A small sound classifier, trained from scratch.
Model: 1.01M parameters, arch ecapa_tdnn.
Training: muon at rate 0.0079, batches of 128.
Data: trained on acted Russian speech (Dusha), 26041 training examples, 55.5 epochs.
Rows from block 2 of a small sound classifier, named by matrix and row number. Each number is 500 + 50 x the weight over its row's rms, rounded and kept within 0 to 999. All counts start at 0. Numbers have three digits each.
Before each channel's rows are labels from the 100 clips, of 14976, where the channel reaches its highest value: "strongest on" is what is common among them. Only what is clearly more common there than usual is listed. The data: acted Russian speech (Dusha).
# c30: last pointwise conv (model.blocks.2.c3.0.weight, 192x192x1), inputs 0-95

strongest on: emotion: angry
c30.150:506526557416504528461515506426507487673398464578502537431520471548622566593578451442403476492494502491508477450436519483513551471479492521610519490477508497488526450490475508615437578506447543478443475544522558460602575541555479476520455565412475506531521494607502556446486397438558463456

strongest on: emotion: positive
c30.153:577515460443479503549455544535555387418402466465546468469470482504511456590416494454593518563544427451513500439488459437553448521532480458538509502519492516451574577517442470549574488543534480494572531588501513496487504459526425484503546506538431375596498500499518556521505518463514544606

strongest on: emotion: angry
c30.12:475486500493488537552437463547534411537424459518496542567458510511485424446460512425525561418388546509544547436487488484516520497463423482537617506550510570473549475493540472530475555449498564512487420513483492505396503532508463551527524585532509522414504476550481493483472509559481558513

strongest on: emotion: angry
c30.59:436542478444538444444398512451504546474509534429589601559444447448519498560550551503521474483509555572516561493463562486532629526496565480486529426536448483542474540477478496518548523555507439524387471537533402538557505533459424495514504427513494483535557528473550551536452426529523500562

strongest on: emotion: positive
c30.157:521523464457457538536540434501487534508425480543566565405475546528608497496404530456577451603514444513487531539556498562508458462554522489455487479456483473500523511534502561568516596528549472537532504488519522454576460438486522384459527560491534522539596579464460601485594511504493457449

strongest on: emotion: positive
c30.46:501454560516512454520534437534487486435406494520514512463471531439454502507453514451496540477435471448545454465455563497526481527448487543594513464539453418541536545500545466512464633539453512393491437420432411458461429584488512504466475468502608477432476494561452521462613482447508433476

strongest on: emotion: angry
c30.47:440478439512476461442520558490590446484437502465452680531447507474582599510478493484510445433522549592507515491482483535539531500529485486487451469508438490492473472584519457493495443529477494474509420512452486489585506501563504484443524474512437564630492505555444511439488388474466438610

strongest on: emotion: angry
c30.6:516481496450514581511541477490625515550496496526562400454485458419519568493489513490507509525456412542549458533533477573497573477552444585517441467509579499497410582556524530497589437585556461453493499524494479505614585464535559450485440487394442496455567479454564522429520499512482508466

strongest on: emotion: angry
c30.135:465561528515523478565393529504621562462550556523582547490434563592496488495405555505491527444464610486529633472453445491521522586493530435489485571420449486581543541507467448450514492501579619505471431492592415527527472462424521507424471455441419458423547497581455452508457553519436558484

strongest on: emotion: angry
c30.137:566492528469464511409421485513547540655489496563437473462526507489499446547551471489436445408442430418425583531496407487536551454435508456474491537541467538525387492546523564495481366436474468513425491436505502457449464586486536526479429438516570414423466518409501572590474455465592444506

strongest on: emotion: positive
c30.35:553477492504450596611465563499525569440510516544504425497503404519469569447515592566462412453426482576428516460492486487450518464524533496503542498563598481549481438517519506550542517422509499494516575505445480496593529468596529584517454492462557504446468509487458493472512446447465549510