config.yaml
hop_length: 160
arch: "ecapa_tdnn"
stem: "single"
loss: "cross_entropy"
muon_scale: "match_rms_adamw"
orthogonalizer: "newton_schulz_5"
batch_size: 128
Rows from block 3 of a small sound classifier, named by matrix and row number. Each number is 500 + 25 x the weight over its row's rms, rounded and kept within 0 to 999. All counts start at 0. Numbers have three digits each.
After each channel's rows are labels from the 100 clips, of 14976, where the channel reaches its highest value: "top examples" is what is common among them. Only what is clearly more common there than usual is listed. The data: acted Russian speech (Dusha).
# c30: last pointwise conv (model.blocks.3.c3.0.weight, 192x192x1), inputs 0-191

c30.56:487550512500503489472547525520498504487534541462523492489480503488518481525490473504491455481506461509463470493490483528521518527510477466508534532442478503472465504492487507528527489501495459522515512477519493493449512508501466509528507457512517504524480519560481493542495524462495517494513497547524512482462495500498553519533478509445497492520486501459516566488492475518506526527497490482495498499483493539516504497506505520519545516502527500470536435461500520546495524533497490556530558550511489508498497471475511508490465507480539482537542508538505522501505543487515504512
top examples: emotion: angry

c30.62:470505535517469524530471441494516497531505505478515506520478520526484517482520521442534515516523493482484511476461566476508481500539490532518513570497473483504514486495485484486476483569482476548534507471479470504497471504538479493487488514521466513542486495477513479499516495472523480487493471513502485501485499466510478556506481489524504495502520510438478458520595498492482486500509509555489498496479538520479496521532525531485467505467507505516501555505483526481482526473512481463518486494469456474483501511462499459496531506485494480512543504473518536504498517508496476499
top examples: emotion: positive

c30.84:508518523508512503507532481507477491474523477496475513483517507480472522475483530502516509483483521487517542479508499531471455464479523478507478507489498511501475542484511492509469519463529465470490503481513454486484539490528461501503506496501491451518534518506487507503469523499550469517494489542466537508528493487512477516473483547515510539520467517488531496500450530555533539453532585485505504485478495566512516535531509472503525540455484502501479538566472532500514462487492465487462518503481459545489494497514493518479508465499471507488472510492519537472483531502510480491
top examples: emotion: angry

c30.158:505497515451489496491500528519476516529471522491507463460513500545505507532534491481502496527529540514487472505501488521456527472484463466467512484506512456518468492536472460480506490500494513547523497522474503528543522504481487508499508503492524513518486506495534461484480548499501460525554516527537421491505450428500513484457483455471517502493507459502492516471476487504517459478483519499491494561470514488483500467536518506503497509484496495537510473513461482540485504484453503505493487491463486456488539492524518489493525496505517501525511476504489514481496458485578480479
top examples: emotion: angry

c30.190:492475545478450522499503498492526532486514474514482509518465499535483502485483509491519517510471558454482473512519501522500500473514527520492501482526487500515462499471507489515512478539517515554510512502468514521511562515517541490530469489482484491544466451513525502485461445470488486543507525478511539568526473491483526481495488552516504450455492467490468527520491500501539490471531534514546545473512478498479483501489474516489464496507504488456520466489543477467479481514493520504567484540493503478487468490521530512515513487539496498502504496456516470468492481498512525484
top examples: emotion: angry

c30.121:486504473489565479471468521460483482489531528492490506461474585521501519515466503534475526496492463450554475470473502488509543493561474501496469508529554508478483478487500479495491499471494510472479483512543512583508512506493533501531520514457507475544507477498513519473483519513503491513471516548503525491507502459510466492495485504474442490467492504489485492486483552490488504506480491499564544496490528512503490498529506464506457443478509474473508517501476487523518502494487502512491506479506484536503438487484513514483478476481490499507525464504498525518514523526501486507
top examples: emotion: positive

c30.39:505506517470496449526486519479514515504529507500472497511495439522509507471535531532485466490493576501455485475506499483506448508498517487556515492511515479464509518510478503433514488479499507497506482492508482494459503521497490507534545520500512482533543514516537457452443501521479494463505487541522523481457488489478505520492452476572512498478534557529502495477507526496464510501472485503490473512515482505507496538500478489515542475474495476489509521520498549482505500521477490552482469486438537502504521485502526506510501551491488499534500542487492514498542508515500524518
top examples: emotion: angry; emotion: positive

c30.142:475561478557477486494490487492516497471516509475538500513454499553540518506518466502545493470540455485481472540476463490498497536507477489488533495503508481490528467503511488503519534515486435501505487502472531500507486522494481488482453495511472529495492513539535537543543500490501532541441519509467541482477500465459509518472461484491523512560496524447526498509502456496523506522486497500517539526503482495502489534494496526514466520511522507495535521449443488539483510511464497486482482481514507492485530506491464524513489465512517468528486502545480500476513475492514469498
top examples: emotion: angry